A small image diffusion model, trained from scratch: normuon at rate 0.0066.
Rows from block 7, named by matrix and row number. Each number is 500 + 25 x the weight over its row's rms, rounded and kept within 0 to 999. All counts start at 0. Numbers have three digits each. After the name is the row's rms in percent of the matrix's.
# ada: adaLN modulation (shift, scale and gate of each sublayer stacked) (model.blocks.7.ada.weight, 1152x256), inputs 172-255
ada.113 094:514489489484464495505505464499525505490480482499525527520500522468497528479552477537507526498504506498534500495533458509510461502476491485467456441521567526505478485521510545498515503506544495521485511457547525521489513494482503479548500454498509478469
ada.114 091:480533517480519479513461486468516490498534516507505478503487541501503502516518473465498437513495458482480456493499503475535470490512488515534477523488478485510482496518505495502497500517493486550523451476491512446424511503547469469492469490514496531521
ada.115 091:482484471533451481521502524551467491527463491578496501523500511513514508503468497494470546550493487509515467472472471466486474493461492509483453502523463479491466464502471489449486482489487480473452477498537500522502494499496557519472471464548543507529
ada.116 095:490497455512487484510511516497480464523475485482501547502531461456475490495479443479528485518533487491519519474480480462548514505487452497504432540490504477537496479502490523526506500518517494489509496497494505484505498487515516539477499519508515504466
ada.117 093:536503510523487499469510445473499507476521496453537490490487539521498528482545508456510491506472527488516557557505505488521513492508509504524452489532526532506490494496483438496462448528493495505545527448509531511534463500478505484497501523481503482491
ada.118 082:525527476493441527491489534479481494495439504500475505491523510520508527513504547497521513550444503489515491517523508474555500540456503477537485500509539537464461488502505517525500447488511485502533508505458520486495499483519541519476501480501530502483
ada.119 094:491510484503561534489494428512518457465469516501493476484484483484525514485495517533513501510500471499537489497521501509509538579472552511474515502507495487522534458467511496524497484497496487496510502461509550467499463518477524495524507483499532500477
ada.120 084:514480476498526439513490490500509470503467426516474529540490523528510551479492528552488496511509519479515495492541502512486507472524494501502489503512499446528484502527491478499480471515480461529514444474496498516457471503529515465511479498502500514498
ada.121 086:475491539531517514487542530480469493465499501499526472465491456509483454477493527474517456445521498477526477501509475509462488497518473521545533474497473468485468543476500488515500522551471547473464518475499507517530511499467493471473493475485504498493
ada.122 103:481473499533520481486472516480464489514503486477482513470509515485494483500450486452522487502485538477422515497495521477513488493527492488494489481481516448487509507487476499496505536474481507475525482498521459511467504482478487501541498490486525505505
ada.123 088:512515494451475447527533480479527510464539484508495494468494536484486505476510479523480477490526526529548475559496463524511503503527500488515541519517465474499519480491496492489512497529505528549479442550495500493464495510470475495529498519488515513481
ada.124 088:471489511490490491439527516494552496481519473501494504533487486510506490490523481507500503524441512529477521494583490528521465474489496457482533490475491497493507529499521481509482490511479554493499526485488556530538461463526523511480474562492472526499
ada.125 091:500478523527494496526509467512486478468499478554509513502503498496486509484522433526505467468504526505491467471553482488451486514494477548521483486514474489504495490523553515522496540527490517507526529503503522506517536479512454509476491477525475524488
ada.126 086:519501475500489567480489499495500492480498483511497529522502518480510461469495449543472495489499468514529493499515490506484453507523497497459485476484526501503502503529482545484492514507521482472496489498542484482448480495502527486484499473492491486480
ada.127 090:523476563537508539487483480485541498544501494528465526529493521488466459464491499468496472502484493546461489544497461486528489517465531436491480500474479490478480504527500487532526491541459499520502505518513513456514487490512507461495530508482499510491
ada.128 090:499505508549490518495474519513479526482485525543493541492506479477465481490557449503510477451519517500496489526518491523508467545477507490497513521536500548518496481512493530538482491493479517492487513478463450486503510482464548488508501459533495486500
ada.129 086:510474515520480501542472496487519519489503511505510470504537508539488493455517493456494505491485507466508490517498478497528515480492515528490512525497513476511516488504485467508473482524488492485466509446452507505563476516516503522493508551484513526500
ada.130 090:487466512572451486490527505456464535486537538487531565499503480507505491495500461473484489532473477498526497500500477494496451495524489529500509497492509497491501485471508450498508520505544451517502511500524465539488551504528509559497505494512532539503
ada.131 084:476476496482537525505517538492498466532486492514487474493458475532502495498448534527501474539515559534500516469491471546503487474523463498513529511548503459482488488523456506469503557473514540482502478477481516507537502506497480477494524507487512513481
ada.132 081:496522458503505493475483488549523509482488522485511490522493512518502502469490458519461501516570509544476517486496471465516499500481483501513524477515497472526516525502469518488531526512485522459498514516506542505522472454544466542492531467524440466522
ada.133 086:498487496504452512498541507498511466474541470503493476504470496540492497502484546493490461517486479477503517493521489490494494531497514521507487500481488501526453490521513511518533482465478472462506526514535460467493513506498497508505445516467498513493
ada.134 094:503531475496483488514520467539513487448505489467511517570506500506495522488486448506518518548501503464512512489456469488492485528526511520507463500481520510513514488454510474491468484484531541469485485534505493501478505499443509459504495443502477488491
ada.135 088:493482481484472515511536485474471464473470491482526487473510536483476523509496519503506491484530526522469510514482504498503544491504522512529491455490501539463463509488461518493506514470499498502469440485489501507496506455499459496495507580515516472481
ada.136 098:478506458513477489502465498534495480488493492499530511504496500507462530503480449498492514515458514526508493531508454506532512520486496512495509554507494502471485461497525506491484497464508456539496530504473549580463473480452479483487496554466489500493
ada.137 112:482473485499542485460553496517473464506468463471485506475498474452483499477494475486526479506533481519522493472528497498503498506502516523471505529500530516494519493470476486508471520512509504505516525486510494504487517524481456498469454481527474492513
ada.138 095:491485472513497510523505471525485527481503459547506496535512526471511503537510499479523486573480461494470500464540497495496503479513536489496486507519526523508517449528497492517472491478491517496546500511544522470498506510550511513503505528492493506502
ada.139 091:545460522469494499530476523475492510476527506556514534485498518475528488523519508507511495522472461484496492492518502518504533468479480496515490479483463487478507497505481499517518517519478473510493471477471473480534532485458469513509482492554478480491
ada.140 090:440471514475479481503459455487532513515514507500527546528476497488489502553530495466515519565552473506464536490515463476542498478434510524490496495537507551520485453485532475498506537464494500465485479513523534487496529541491519494524478491552477486481
ada.141 081:514484500481495519473497491488475440514430521522532485492461471468460525481507493479510506509489527503515476465521493491469521538460479506512526519495463463518513524492518479482521500490497473500509448523498518503434534487487501529499483482533488461444
ada.142 089:481490509494512546512499502524467507520472502511467535528471531535493467486504512534476507483516499503485532495516469456526513511457492524492456504506495477531487510562515512495475472506505471510490493513492503542483496514473482473510519487469483493435
ada.143 083:548493504486497487498500465515515522515480495536526485531499485532522517462525525485482471512447479553532514480502522526469527438482465482518481498461486552499491509523523539489477495540533528479536525475517513511470465482484462506530516477502477502515
ada.144 074:508513496520504530517519528459478446509535493507520490520514492551498512506461475470497516519507445536447491472545555475515436518513552485474492455470515507495511471492473494487523534509488473494527479521471509498514510506535523494489514485512486497470
ada.145 092:523504520461462487486480491501483508498492541498487498491486562500521495501521496514496509495495477539490501492499527491551503534488487550536511460502498546497506495512475449488466513503528479476480495476519489539501521479494468492498424494510485420512
ada.146 096:505461478514485494528541519534516534509526533523501518509541496534526510510466500468515553519477463528564532490477496507511526483504506447514491504507481483523498502518493480499497490531462491469501486505506530493442503507498485547513498474519477499544
ada.147 084:528498452504474505480499469537511511517475489488477462475483481465503505544493439519541507506513492499524503485513530495495545482472482509503453551516548525529497508446550530471534530513536464520560502496495473541497551506452533479514494487501517479503
ada.148 092:500464486491502471471502460478452486514526460482507561522497459464499516495500496510476538506470504502520522486497526516496519540452499510522487489512461522515517496487506493471517491485515527471487484535477473508490441518473517476508467457532511470479
ada.149 084:487471507482477452534498514484461481463514531515512526490533493525451536514495503525491479531512513488466469472494532519519492512477505545459488490507529491470503550458512428534496516499484480533485496512511515529556492511487534495464444491525478500505
ada.150 083:510487488506507555502496560478465485490478456505481488521479510484506470478517491502507563491503477519516507419537488472490460525485511487461503515522474478509488565544489521504497499466481507475501488476495493483517501482469511495520471477452491486489
ada.151 085:497490471463496493527501520505501528502440494514461510511476470491492481530529512501502468488494532509436533501516529467491495476444548443479492514484506504479485513491495538468513500505513478502497496504504527520476494519486518484474495514506469530480
ada.152 094:505523476501476505460556458487490500518507495494464567510495489524464498479505492477507482477489500526477517409525466557510502535479522496514515519523517496512498464453506543460526498476489515497518444495497496473486464498487499502489543469488443459479
ada.153 095:509474493502494474522507478498530482500495483543551507542512473508513441469479513505474513528482525484494520544499484535478500506510549520528492477485461498517490486551502499494485439458500505497532532498537542470527488525479463499495536518514515513530
ada.154 096:474477506502511463533486471445541488468494481494511497508492492494505508491463523527506514513476506497535547487522481460487477546521470490511544507501443515473531467497486519508490488529480527517471451479497460476470497576472501499471505485534531498477
ada.155 088:484483500487479501482513548459524486479507439495515465541522546473506458529488511502554484535501503504464508498527514494538499482474473492514485481485480511499508509522523477483474472556479503508504510571485546546519499514491500495518520512533503507486
ada.156 088:498491517480496505514469492486501525521507543500476487491466558459513476494499506502507489479465490499511530481519506493482506528503474536523514482510540508523507528535510504534491514535492505497525488518455479447534498472449518498521508496516520480497
ada.157 091:496557475532494468510486497509521529520451494513554499495516497503502474511483460474537479505501511483494501510550517495514504473496500487455511470473542480519545471514457483521496500470510501494511493484465478538474517520533521498502550517446489515548
ada.158 089:525497496512496530509504510514502477506512505518526498513537489525446471487464478487497484466517506512521557474502494525500515554511525428467504502492472490521529526530517525477484493507484534501494504532480511476518472519479514509518502499531517505477
ada.159 094:460480502456518505541511478521498482502507520493490490482488499531561530503541505545535493485533489481495486492546496501518461471538539483490486483514497466513514477472486443507513506509506532540513555480463494521500492522499470529495498508506489502529
ada.160 081:505479469503492473433458520501488492542487465527466516545436520511471497516474493493523511459517477464523535492483515510526504554526498552515519467506472542478518489517472491517495509518483461538477478507466508510488488509500524518485519443509473463499
ada.161 095:501521441501502515489545524477433507521510549503503498485537472549449447509532523522492504537493507554496526498500513509497498475534520464492491504498489525502547482521504491499464529527507454457516479488446453493511507484489522526503514499477509504509
ada.162 095:516514509483460508526493526528515509513524533509541491507534480456472474529461511490491481549476506508519493516465495532458492480490526479515518493486471504493487515502521477473485464470500518491499462540547481473469523478498525517552471548459538513552
ada.163 077:500525482467474498504512496526477518486535510493475528480520551485509481492453495487530492527485487494494508487491527520522441481510469477498441444470521539495532499563507504474476489544482518536484487498501505460470508522547458537507499499489509498500
ada.164 086:443492510478468496537515494540463499473477502487497501500510525495519504490502495471537544484506485466519408472522548490479472503477530531478493523459468454461490523558497517499474498522519474529535527529507529508513461532529424485484498510505500474487
ada.165 097:503445496469502519478501522507514508487492477465474496497518550490530513486550505508477504489518462451546484502520495490490540495503508478506496504521471494520507478516505523474498506485518530504512469520454493549478503479470474462518501451477536507481
ada.166 088:510501488519487489522514505526514526488514497431507457515499523498503469504509477478472486510488456491494474508530499460509519497538498502502464497489504457435494510542526447503515466506555519452518513510486486487455506474503469500477488453481493501463
ada.167 095:475502495533499512490548531475487511469529467555490487538512526511496525485510470480488492488488507499527548546485485534508514531483475499499464511512503518546516498517524559530468486518533490515451527510532479486460520495481541486514508540525472489482
ada.168 089:454532513472510478507459527531504481459519498497494527487430476563523496530513543516550520505512478496520479484482517505452493504499497514499475502519489461479507523522505489537503490474489513508474515483488516497479519516461499512488479523494483495522
ada.169 096:493519510482537503516491526511536465464488530525531464470459501500500499446475485478492498538451468481498489548498493487522504432543530504502462526506451457494469502536516493464492494487502543536534471510533546512514484515491470475523497503484461467472
ada.170 087:489512526485486545489528472516526520498508489505492531454509439466484528500542497468538472486516517436503466488474538452457486522498501502496481501506464533487485510475487517453513499483520534477487509501496483448525488468451536465535504516493519512462
ada.171 089:468533531546513522528504513484488504536521491487521502470504511491518483515473538507485480533527508507485503499480522509506443523457537462542508465493451431498477537538481507463529512502499519512462518520544544467501536480488487532476426474467463461456
ada.172 088:496493500507523522499494481489498502493480493456514488527482522502476487480515473522489538504483492503518556451466517502482494488462474532480479487521513502527507493506526470474515520511484530510502513545482500482450491511498540506463549477468495523431
ada.173 087:480508483504485510469489505514494446495504519496491455523479532489493516476510508457470510489506473527530478494478492539460511532526530495516514514525496486477481494503544506522463499514504503545483486487505473497517495499482514497480501485495503491518
ada.174 078:537462512489491473489487511480532499453484486490475520535566502479459518491512477539467527526483519449531459488500489508465501471484557441541483481519535489501463515500520479576497447506504472555494460494503492481515484509524507488501532505517470502535
ada.175 090:520494460476460465511507537511516509502539461489568522495517452461492517501496496513492524478492504468515499551515486520494486523518488506535494491510494481468524516511466529526576499507540493492487538496518512498458517511512477531490540459523520479513
ada.176 083:517516552539474510505525451504530525530492506535548491493534526530516542483477516496506503492479493508479513470519461471502485545473473492495533542508483507458503485569492498542523466500487494422491483519491496481499534533466490505464486505522493500446
ada.177 091:444541524504528498503493524462510489506500505550510483534476451452488486519539480474498508508547499519502453481512502490522468520471537534529528505473499492524531534472502496463477486472487559527486468530478498505518484471504538521487493457536518505488
ada.178 090:476538483510506503521461459493480484488480559488522496532469455496512483523493485487510454467476511499453524509528466458521477519521500529528514504486476497482524497501459537515511471501544497470508495513471467523508496483505463495524503489505468564507
ada.179 087:473516525490479493454536462488513447511508522543518511503518502469559529473474514514468516480454525510480498486521517466502483540498503497505489519523514495451472497491471447485494506477487520485492497485530496518516475502474518526524455465519515501499
ada.180 096:526503467541504475485530508482487485503509491473517555487526525497487516526541548492508503506518497459500521502546495493508537519481543522478501509518499543484500467556518510517528482483485497473485484529547476480513511501539518476492518488483474471484
ada.181 082:493524508441504491535514481480494523504509512502522533542507482460501504533548534521495506445510509580503504525503518512499533464521516493480482474467493496533522520473500476518505467502501498505541475536518494497505484538486531518562463494538481491495
ada.182 094:460509452478479506574504476454504433511494549520457519490505489501511514469480503514515485548541521537455473474500493463502528493486548458528507496493526525516457506481522485512529504532504514497485517507514478495525473537507521443492523495518484520497
ada.183 088:462508508449501528482479491498509465478524520516533556471508515489503488525502503527507517498522511449494519506518521462501483514497459513490501502491558495482465511496481433511501505530503460496523474510508511511485465530486477525485486483542491499470
ada.184 097:500510533479499512509519473495471512501495502450476553489520502530505492529479476517517487505483530469476438523498465471557473486473545508491517509511518544500513525449495509509494522535511524566519496487534513495528495511469505482479451448476501494443
ada.185 088:482488554528503475482443496496505499525464515503522538523553440507479541533518486483495472528486488459490474487513462512497486540493507500528510504503491551499494555498482541485520515490511463500494505487515468466509508504463537466514528518511506486544
ada.186 091:496452498514518496490496475527550466521511488551491502468499503491507497489481496504490532510489477504541483561539495455479499516506504486527513513494490476489508508452486507544543473531492483488476475518522474500469512504520444500510479483523487491483
ada.187 097:486510497513500526501515465490499498496498477510490504485533531491481477555490480486489523520493557524531521524494478505502527511509521525489493497505545532498524459523524496515460482483506479556478550502506514489539529506516519475526497459457494501497
ada.188 085:541461453486529517540489509497534468459516539504515496468475543489512508509532483506520473477515436522475506517521542502526469470494531473476491473525524505517496506480505473513500499498492540510471491483544494496515502494521451484503482516526557499475
ada.189 092:460501491508504568502487482496465521495482501487496534497504500504501509533473478462464496501540513523446449495533518498547493483495473451544520488493495483505459481506517506519505507548477511497491540511507513476515501508520530488545510483514510456454
ada.190 092:483477508491511507479512527454483496535473473496493467484485474493510466538456508505477482465512515546467533511549516515498522491480491490494457502482492506498470493482481496540520462461493479490518523517473490520480477507455488455494477472512496502505
ada.191 095:497528495567457465568480497522491499481502459479515489501463517487572488488542514526534500493488488467483495449498491531476507485495572451483530492551511469489510536528500504487544523506518491508494491516480546549502474471498468512510464509458514465473
ada.192 109:511475472520495500547503500489505482516513531522508459522528524491511499540520548503538532499507517466496528460512515492533461515483501506530503537484496534485484494513478521487520506465518491509480529569497486481532500504516507523517515478512500478522
ada.193 118:448450507476498468516484495527540500485511518546501485467500542520475520492481559488483502501522512515506521515485539512498491477521493504460464518541441507491556493479488503496480496480490532470468469513459487505451517528499460495505535469484493476510
ada.194 099:481515494553514530439514489498482465493490508497507457501491515502495531467478523474516548472470530463519532515506478501508516506465489491475493489506507538497481517553494472511483480538543450454528470509469503532488488474512512529497493526500489502507
ada.195 109:450514475493511535478472511498492502487454494489516514508502521557490484453472491517533478457530463524480514495468485477514469452477510498526473531498518522546470482501487490494536474477488504527487520493505534494494501505512508513507512483511477539502
ada.196 118:552503518537521526489515495528479512441464536480506526543462513514460523471485478507493470490502488558462522491514495472503501492468482500504491499485515501510537526518492454522506518517500539484485513503502538504471529486515483487485492422476503508453
ada.197 103:523544511519480508494531484490521520472482501510570469480450500521513505502544528515504491478496499465492476446563495455507559472490531490481488476510525542512435525495483483513487468461493460516458506511488526515494454525482497491451520513472510498517
ada.198 104:468462499495509529502474562481522463496515511506484489520492490493528530498496494508493493478513505487497484468553484494487487507471517497495474481484488520506511496511472526481464500533492515484476457495509499538518439504488500518535498484531509495493
ada.199 103:558514494565511499480516499497470484501476508519485500487503474521507545465519487508472479502541483486504530527515473486510511465480470480516500499448513501512478500496511492510499500468503495540502488466479463491465490506496491491455490474513503448522
ada.200 109:522508456532526474498465497524503484518485509475506496497499513506467472470497478512474473497514493483525530498502418505507485485480481506482510493505483508487501458535470483493560562474544466484484527477483503484502490507493536496512491481509504522479
ada.201 121:469510467495545492493519483521503494467485485477507517480480485497480508499500511528503506457491477477464493538509464435479497500503518489497519525469477533519469546497495528585499487497481487468476479496484499484545474489498488548490479485486501467542
ada.202 119:540485474527542492511474507511474497480537479512472521518518484494499506477455491516520488523490502478487497500480516491510474503476492530513510481504528560535497525547526519513458528519498571468492509514492466522458475527497502510463501430508520500521
ada.203 159:534517502463454516488491513505477508505488538508503557462517522525499522521506466510526431487526515535498513485467495515505513497489480473500498503530496511498518489450471504500505503501459492496491497489497483468503510499470517464540494529506449501428
ada.204 114:452474509501468484513508526555490502498524514476501507480503522463484485496489473508537510503507489567488482504516507515545543485499508552535478467490557548496515499508495495487500496511528504482490506477533510498526506461522488494516519509454489483483
ada.205 107:499510513517489475507552487506489511491512492503500484496467507547496524496538532542493521505499518535476501451467533510500482469522499459483556474492495529499507516471520466487487488509490518541457489555493507444437517528490442476486504490512439506505
ada.206 130:481508515470526508509483569537487500498479496548511505522492461498531443559487490456498486466465491530533481528527487524546500471479478518484498517486560484527463498498525528528483515526463441461528458479472540501516512498473523485488506505510474492471
ada.207 116:479508487530486493517492518452486522514448479489498520563516483519506491518464456487513508474501501509497520477549529455490496505483525481498473491518525506489497513477464529477509501470497508471473468492535468508496440537488553501494484480513482485470
ada.208 101:461488519505468512458510523493492530501463492495483485502466464523479491513480499525474513506531491523451570494481468497513510480524495512545478499469526502537514539487486497486526477480505507476483535501428508495515509516514516526480508483498532497485
ada.209 107:490469497532486459495491493503478528540519472480553484538485472490492492517477511485464477480463505487459493467499469482491482513508527489498520479518554517522483501519491524463500487500530508517519495500517499523474491537475506494527512485470567434516
ada.210 111:494525507519517507509508504538536532493445505519499487521479484496513501535510474496526476478518548481487508479438495477496517489488516485508521492493507484485480519529515502529519464504466500519513518506453493502505457463485516529488480492493514514562
ada.211 129:509519484486446494499500498480496488512518524491509540460507534569471508569536491519532465463504516514465489471464544490489569479487498553536473493556503523490510486463478453471487459498505486486517479523514488513521471517479484467488523509503493493471
ada.212 111:517498506505459541486509474496509521516543513496511468499474467500493497497499482506531517522544450500529513515526494519495500485543533462514465482494466504512462524488476475517469515545480482493516503506517484508484504486480461562487508498485492507514
ada.213 112:507543499531516493468494489490533456545485478450466506488462501502449499512519506485502501518525521528487492526429470529513512465495467504490495519515509559481454493500515499496532508507484530534483481498458523498465519527494506473519499468484492488470
ada.214 120:503469474433442484510538482500483550501538529509510528507489506512501479537506544456519505463472543513454475487404473479530495488464517522473504506480515501522488483497475487516475506498468492493528529505502491479495505500483484527529504507558468481488
ada.215 108:481497486492481486476470471515475514493474457464502435495504447493500502464528509500540502447467462509477523482522528458499449507500524504503528476451465505536485504511499538514468464519516533453516487485451517531482477484533476489460475470508498482459
ada.216 115:483455553498506504511459536503493441487490503518534459471496513519456487501514476499532517471511480504470550508483513516495481505480512503503481498470441517522462492546489505499503479517487499510519504482481495502507499502500519561501497464472563479495
ada.217 102:480499539505492495502474489492476507473488511469463507481516501505473494476497476499486466439475503526485481489488496534501449491510496477494490513476513525493517498471519521490494515495522485483516507504462500513515543497507496520481506520538518533529
ada.218 116:533497518496448434531522504502471487487498465495502517492497526517545501486489476520487479507501510529515511469481510519490538525472487567491495499501504485551526508484485545488462487493502515455485523540512467501501496535472498492485486508508491462479
ada.219 121:486512483513511495458469467496511526506479509509495477504488546502521444503505488463506533524513485534496520483496477480527499524523519469511490485473506465531476488491520526488506482480471500474482493494510498468539499505501517500472500482493499491467
ada.220 107:513521458541491439498507527475517516530473509501528467472466522553492486492500472457511439525523454492503530550487493499512508485534481485466536484469492539497468488517516499526506491539480494492542496483486478504520485488494466521509502486511505508504
ada.221 110:529517512523523531543516542501504497459526471489515470489457503489514493458470478490476517496475498511495520539490467483523485459496522487505508513538456501500485507504468504492482478499533518510483515497507484503475484464536445544511478475520523475492
ada.222 113:495462500493479556495464461455508486480547476482488499479519500520486538511498494466521456494501518489551505522525473503505526484472531472474535546512511526512484442521480496524499456521466515540505498510440509489506529490474510492449510459491505495500
ada.223 125:508518504518488535495519526513478555525521561495491520521543489511526487521538466505486474466449462489484539497481544511492488526474480504527521517485481521535483506485500513477480468525483518502486494515483458429512463513473524474492509518518513478470
ada.224 104:474470509540535454493538525516504491509479523493526501484516488497494554516495503540508520549512484491453504537495470467505500519460500494468496487522501501465501497518520462497510514512522518509486529476521515489510498507473475476494471502535492461500
ada.225 130:492479486537478516512519519513490467496506483511513538472542521477497511483498515513472501477498544483481504493511490501503482489536547477504511479477495489520504471514503492474484502546513496526464511531503449508475477502467471516519465512529498491552
ada.226 113:507499533507531530487484501532472476479476528488489448496470528510506492493483499514471473501540509489517492526475475485529467498531523440521470502505531487456493521571503511514508493524463497451531483502486516521474497511520430555497483497508551508519
ada.227 120:515505507496513499542508499502512524485457460509475516486513484510546468452468493492527506502473474523549484473501543463511520530549552511491498488501453515499554480503514483504536489465503491537508519501526521487512473468461503520544511519470515506492
ada.228 103:458472513497496461456528475513508447475541468503521471501543464516477483465489465520511498472524521481491512468498493485479480495459503472472514524507479553498502479475489485548485490505485526529492520458482498499516534482496479525490501497522478478540
ada.229 101:493458538502456494454461468500486509569490437517514477467533477546483511436525525501499482495520499494490505468510498490504461468480518491489467471531448500502465504479482550486462476491490530508486511509476500473520475525510459498523491465515514518530
ada.230 125:499494526521477462502479513533529513519473486489462489519482520585530490533509523528464473486512522512520529492547490492486462531474504464525553489508528492491480473494464511499540478512519502501486519511544518520507495504504532520520487437528481486476
ada.231 103:541515474514484499523498521532485493534489493472477532484508488488535553545478498476490455499503475508500527516453475519529531488494488482510542520446482494493474522525537490477486521543499526490498479511464507458505514550518490498440464449480537471502
ada.232 110:505476484507470539502534488513497463517471527509512549487502501486482522463458504484503490520524526507489492499488515484468478499468509496495459517459518543514511528485510521501478486507478522518520495497521482546473487488465492501503504472486482496504
ada.233 100:455476496499521471482522503515502473549454532490511518456529494455538498506520511524484499457457490471500537460510472500499520483475508542493469483477527501513496515467468495503491511557481503538532490485487516479474501496521503506481526501474458516503
ada.234 103:496509467516502488516496471483492488470457480490543461470503501490556504518529481460481553456548492513495538486524505471476538501513491476529545493527578513513494537538464452483483517497516494485451526490469507508479497492516484513490527451525466500501
ada.235 108:516502523496481454490486447535504453473488475473523523488447495520506472474498505461441500488494458511514480481463495477512501485492487528505568512463497507507486498512471472480491524513515467510501489504504507528481481499502556540483476441491517502463
ada.236 092:520514481568493521520495485506445439501512504512500539518463450505452508488492471483492523503503503501477505456479507433507452507497505496522540494503526467491500506480475505470514501515489481470498520492552526493516446497513519486508481419526511521494
ada.237 111:489522492523519466459497538527493482511493490473492526483481487473510506480460511499528493490510485480482471507518481484508517468468484515505509515483512494516471495535506494557492516527478500490467468494495494519507496547484474494511464465480495486488
ada.238 094:495455505550496492471489497496507485457477509516501480456486475519497467505521510506514504495476528520517510515500481482505495489499515500519495503476501505475454503518486494520491502513484517504489513545467510520472511473516468534512494475451490482485
ada.239 099:508474515450534478497488504490495488497495494457524493465508505522509526489499482495493513480505477520525500506495473493499543525448523516511479483496448519499503515523528468559492504505487505506464479516469493496472533510470481489467516449467522505491
ada.240 113:486468459524522510501480535546479477527481515500523481513571528471497525461516500454507522511519513513511513532424506480488529540506479477487504492499492503510500446505486478513516500488514542522463445501557552454468501521469483519461490524509512469538
ada.241 112:538488524537498518487505490484508487471507506479506511520496495518527481472550446506498525446508474511514511486477510462482500508477454435500500506509493500485469511549472489492500511543496477512478481522489507503476457515501456503476531476481516500521
ada.242 106:423450509530495446474475499526474503482492467478523467498455467507517493480488492488462464489519522498457507448523505510495489475456535515457462429516483509511446517489492531486524488545489512548483541503528495469537479536503469455478549472459563518445
ada.243 097:454462536481518519503492549533493471462513492499523508535476514492487517467506465502502527532500527525518516548467471495473485506517504515506523454493523478525463509516461499516495497500494528503477485506448519480510517529510476540495480559502490531537
ada.244 101:505500538515475524530532459538519484471501523498491465511491456500492506480505482518530528475523528494508524421540448505509520518534504514481487478495481523538465504493495520496472502553478485502509525465491536500522493525507460499498537472499498480509
ada.245 107:478488456506470488452497475496463476470492473510510453467519516523494527502502499483489478462524495561507472476451462482477519496506505521450516475474468478496502516491480458488515454552540495512437494474500467474498549521509479515450500506457468503505
ada.246 124:530471500491488497513513522509476514504470492509523523533498478538494519502492496539491478481513566501542493486513523497527516516517494530477513503515474515517538473452496518513531459503516537492509504512518483461492470540456413488504465545517494469450
ada.247 101:476498482488493481519485494519516488473495513534475476494438531567522532483503474521513489523509487487500548481493453502491503478461516534510482481471446510500425487488498506494511521504482515510494490487495541487510473552466495491525492466529471506488
ada.248 112:459526516477474516446519495528530488443459484492536480488474457525511494494513514504496492535490512532451513500475486460497515481521506463499535545487493510476539524528510526480484485500453509497510495514501545496505495480498477501476476454531531506533
ada.249 092:440519511542501527446510510498500443476479475468482517467474504532516511478491521511473548519512492575523520503488498473502461481488508490484524457509460487528508511453518456519528502496485491544522507511491527501499514489472473494488458488479501481486
ada.250 126:518463494535504462489456499505469522500524510470495455481532542464499493466501488485494513530483517487477520517447498502504436504474538476536486540540515483482490487528541509463506472499506520502525511500472517485528525492491485532482508480479492491476
ada.251 120:483492481490482451493529489547501546514481440447508523472492509479517559512508514463508510525516542485526483445498514497549498498504502507523521531515503522508501501552541510523539470519508460479502479497476542513484460504514478509479495504494439470462
ada.252 113:503464494499496486468450493496516467504501505541497479493468489509469539503481475516503488494520488538514475529544492504535507494530527510530500490497488531482509517563456484495514471506491518505464496498442506480527471486515460558533507545512497473501
ada.253 103:499510469514485491544458491511478434504481465522492560512480506506494456539456486496464516527524488489547532499550509499542458462505477486549492504515488511509453554505441522532457521497466515501494480476549498470444521520466527508486472484478491476492
ada.254 106:477496472500484492505563503512510446519470495538481518510512543514463469519490497514473478491523501495533502447517504485485505506488515460529506485495483573538472512498510497530491483541488492496478473504467483549516516539484491531499479509503499465503
ada.255 107:515476490515475478474481478503503513511471492497484497474464465505523518488467436532501481503516481500513500504512509522526513518477528467507454522463495486485471451490505501487466503474454449431492487511512490502502463506527514520462521514514510495502
ada.256 099:485504495492452434461460486491539554515472491481520475502500494491493455517527521452494482492494520477455499495488495507521520580458568495464479515468522491500525534531556482497551467534469494501521488445499531467461515516487439492508547476466497468485
ada.257 125:480517526451483503504458464511509468510485515458476487505546499523471506505511458504510451494551501488489484446456517507492544494485525461511483478523499516514478503490491491523514487556504511495505477511475513560475516520517499519550521433500506487440
ada.258 094:486469490505473518561519561518474469525502493495540456506459510540504533502490476510548448463459526510504521460470473475511472468507506488509480503463463504490452540495486473536493539491522494531507537502459524492498494502504524518512525489471513485522
ada.259 110:513500520526563517547496489516485483509542495503518448477497470511484497516469507537557488478473489480485490493522463480567534508492524455505506488468521537509510526514482455531503536493490517548513533491493488496481516483509479474526490468515484492493
ada.260 106:494482482491502482503531461528453492539458495491512483506502481536499494515493520464488502495472503501513561504489463542487514475524522488557527496432505520476463531504507510521497505451502484473540496483526463481458487479490518558485484486512554498516
ada.261 106:462492493506507518494517509505474477510534491457491450552463495501486509489509476470502517483494479514509506462529470457512499501491496503499509478523468460503514502482489534525495507499548506527483538493517484513506486517497483470498470483437500489506
ada.262 116:514479524552478480502481515448431487549504515489512470494501522471502497500511492540502503494493475493493511463485503475573472465448482507470481521495470502532530505491491474466513535541480519510490482481450520515541508501507499527491500483530528539466
ada.263 132:513483489515528497502526473512474513543497495494525520487515505486496530530507521485482491491486489482494492502515516472510494435486534514516512515511543550551508514465442504498492439492481507493462452508491483488532471530501484482476470523487469486489
ada.264 090:509487494488483489485464550543444478484491463512524473486496504515479510489453467500514492460538516511486533483467500439493485477474504499507499513514478549546487486493482509500532501513524500501531519515526494534516488520513477502468489436476490487500
ada.265 105:440497520546490530496476522506508492502481487479499518501483474500475514471447509525465502521556486543468497478506435492521476464482513488525524473506500494462506520451487502508543541475464547460524517461501503497482488536474488498513493461504484493457
ada.266 121:471519521515467522477483504499495496492500511491504507456531531535492468490502529507518497514517490508532505483517511520524519477474523474487497496499461490502523541534512474561507483489514503467502498485476448520480498479485548483526495462503519483501
ada.267 102:469446528532475536525525530525482476471491555504515447466511489504506518489489503489501533491503487509502496545504473452483469534519477524516472516493504532502465494504507476482464457478503496538491457493462536486478485522482474515514460509499491499492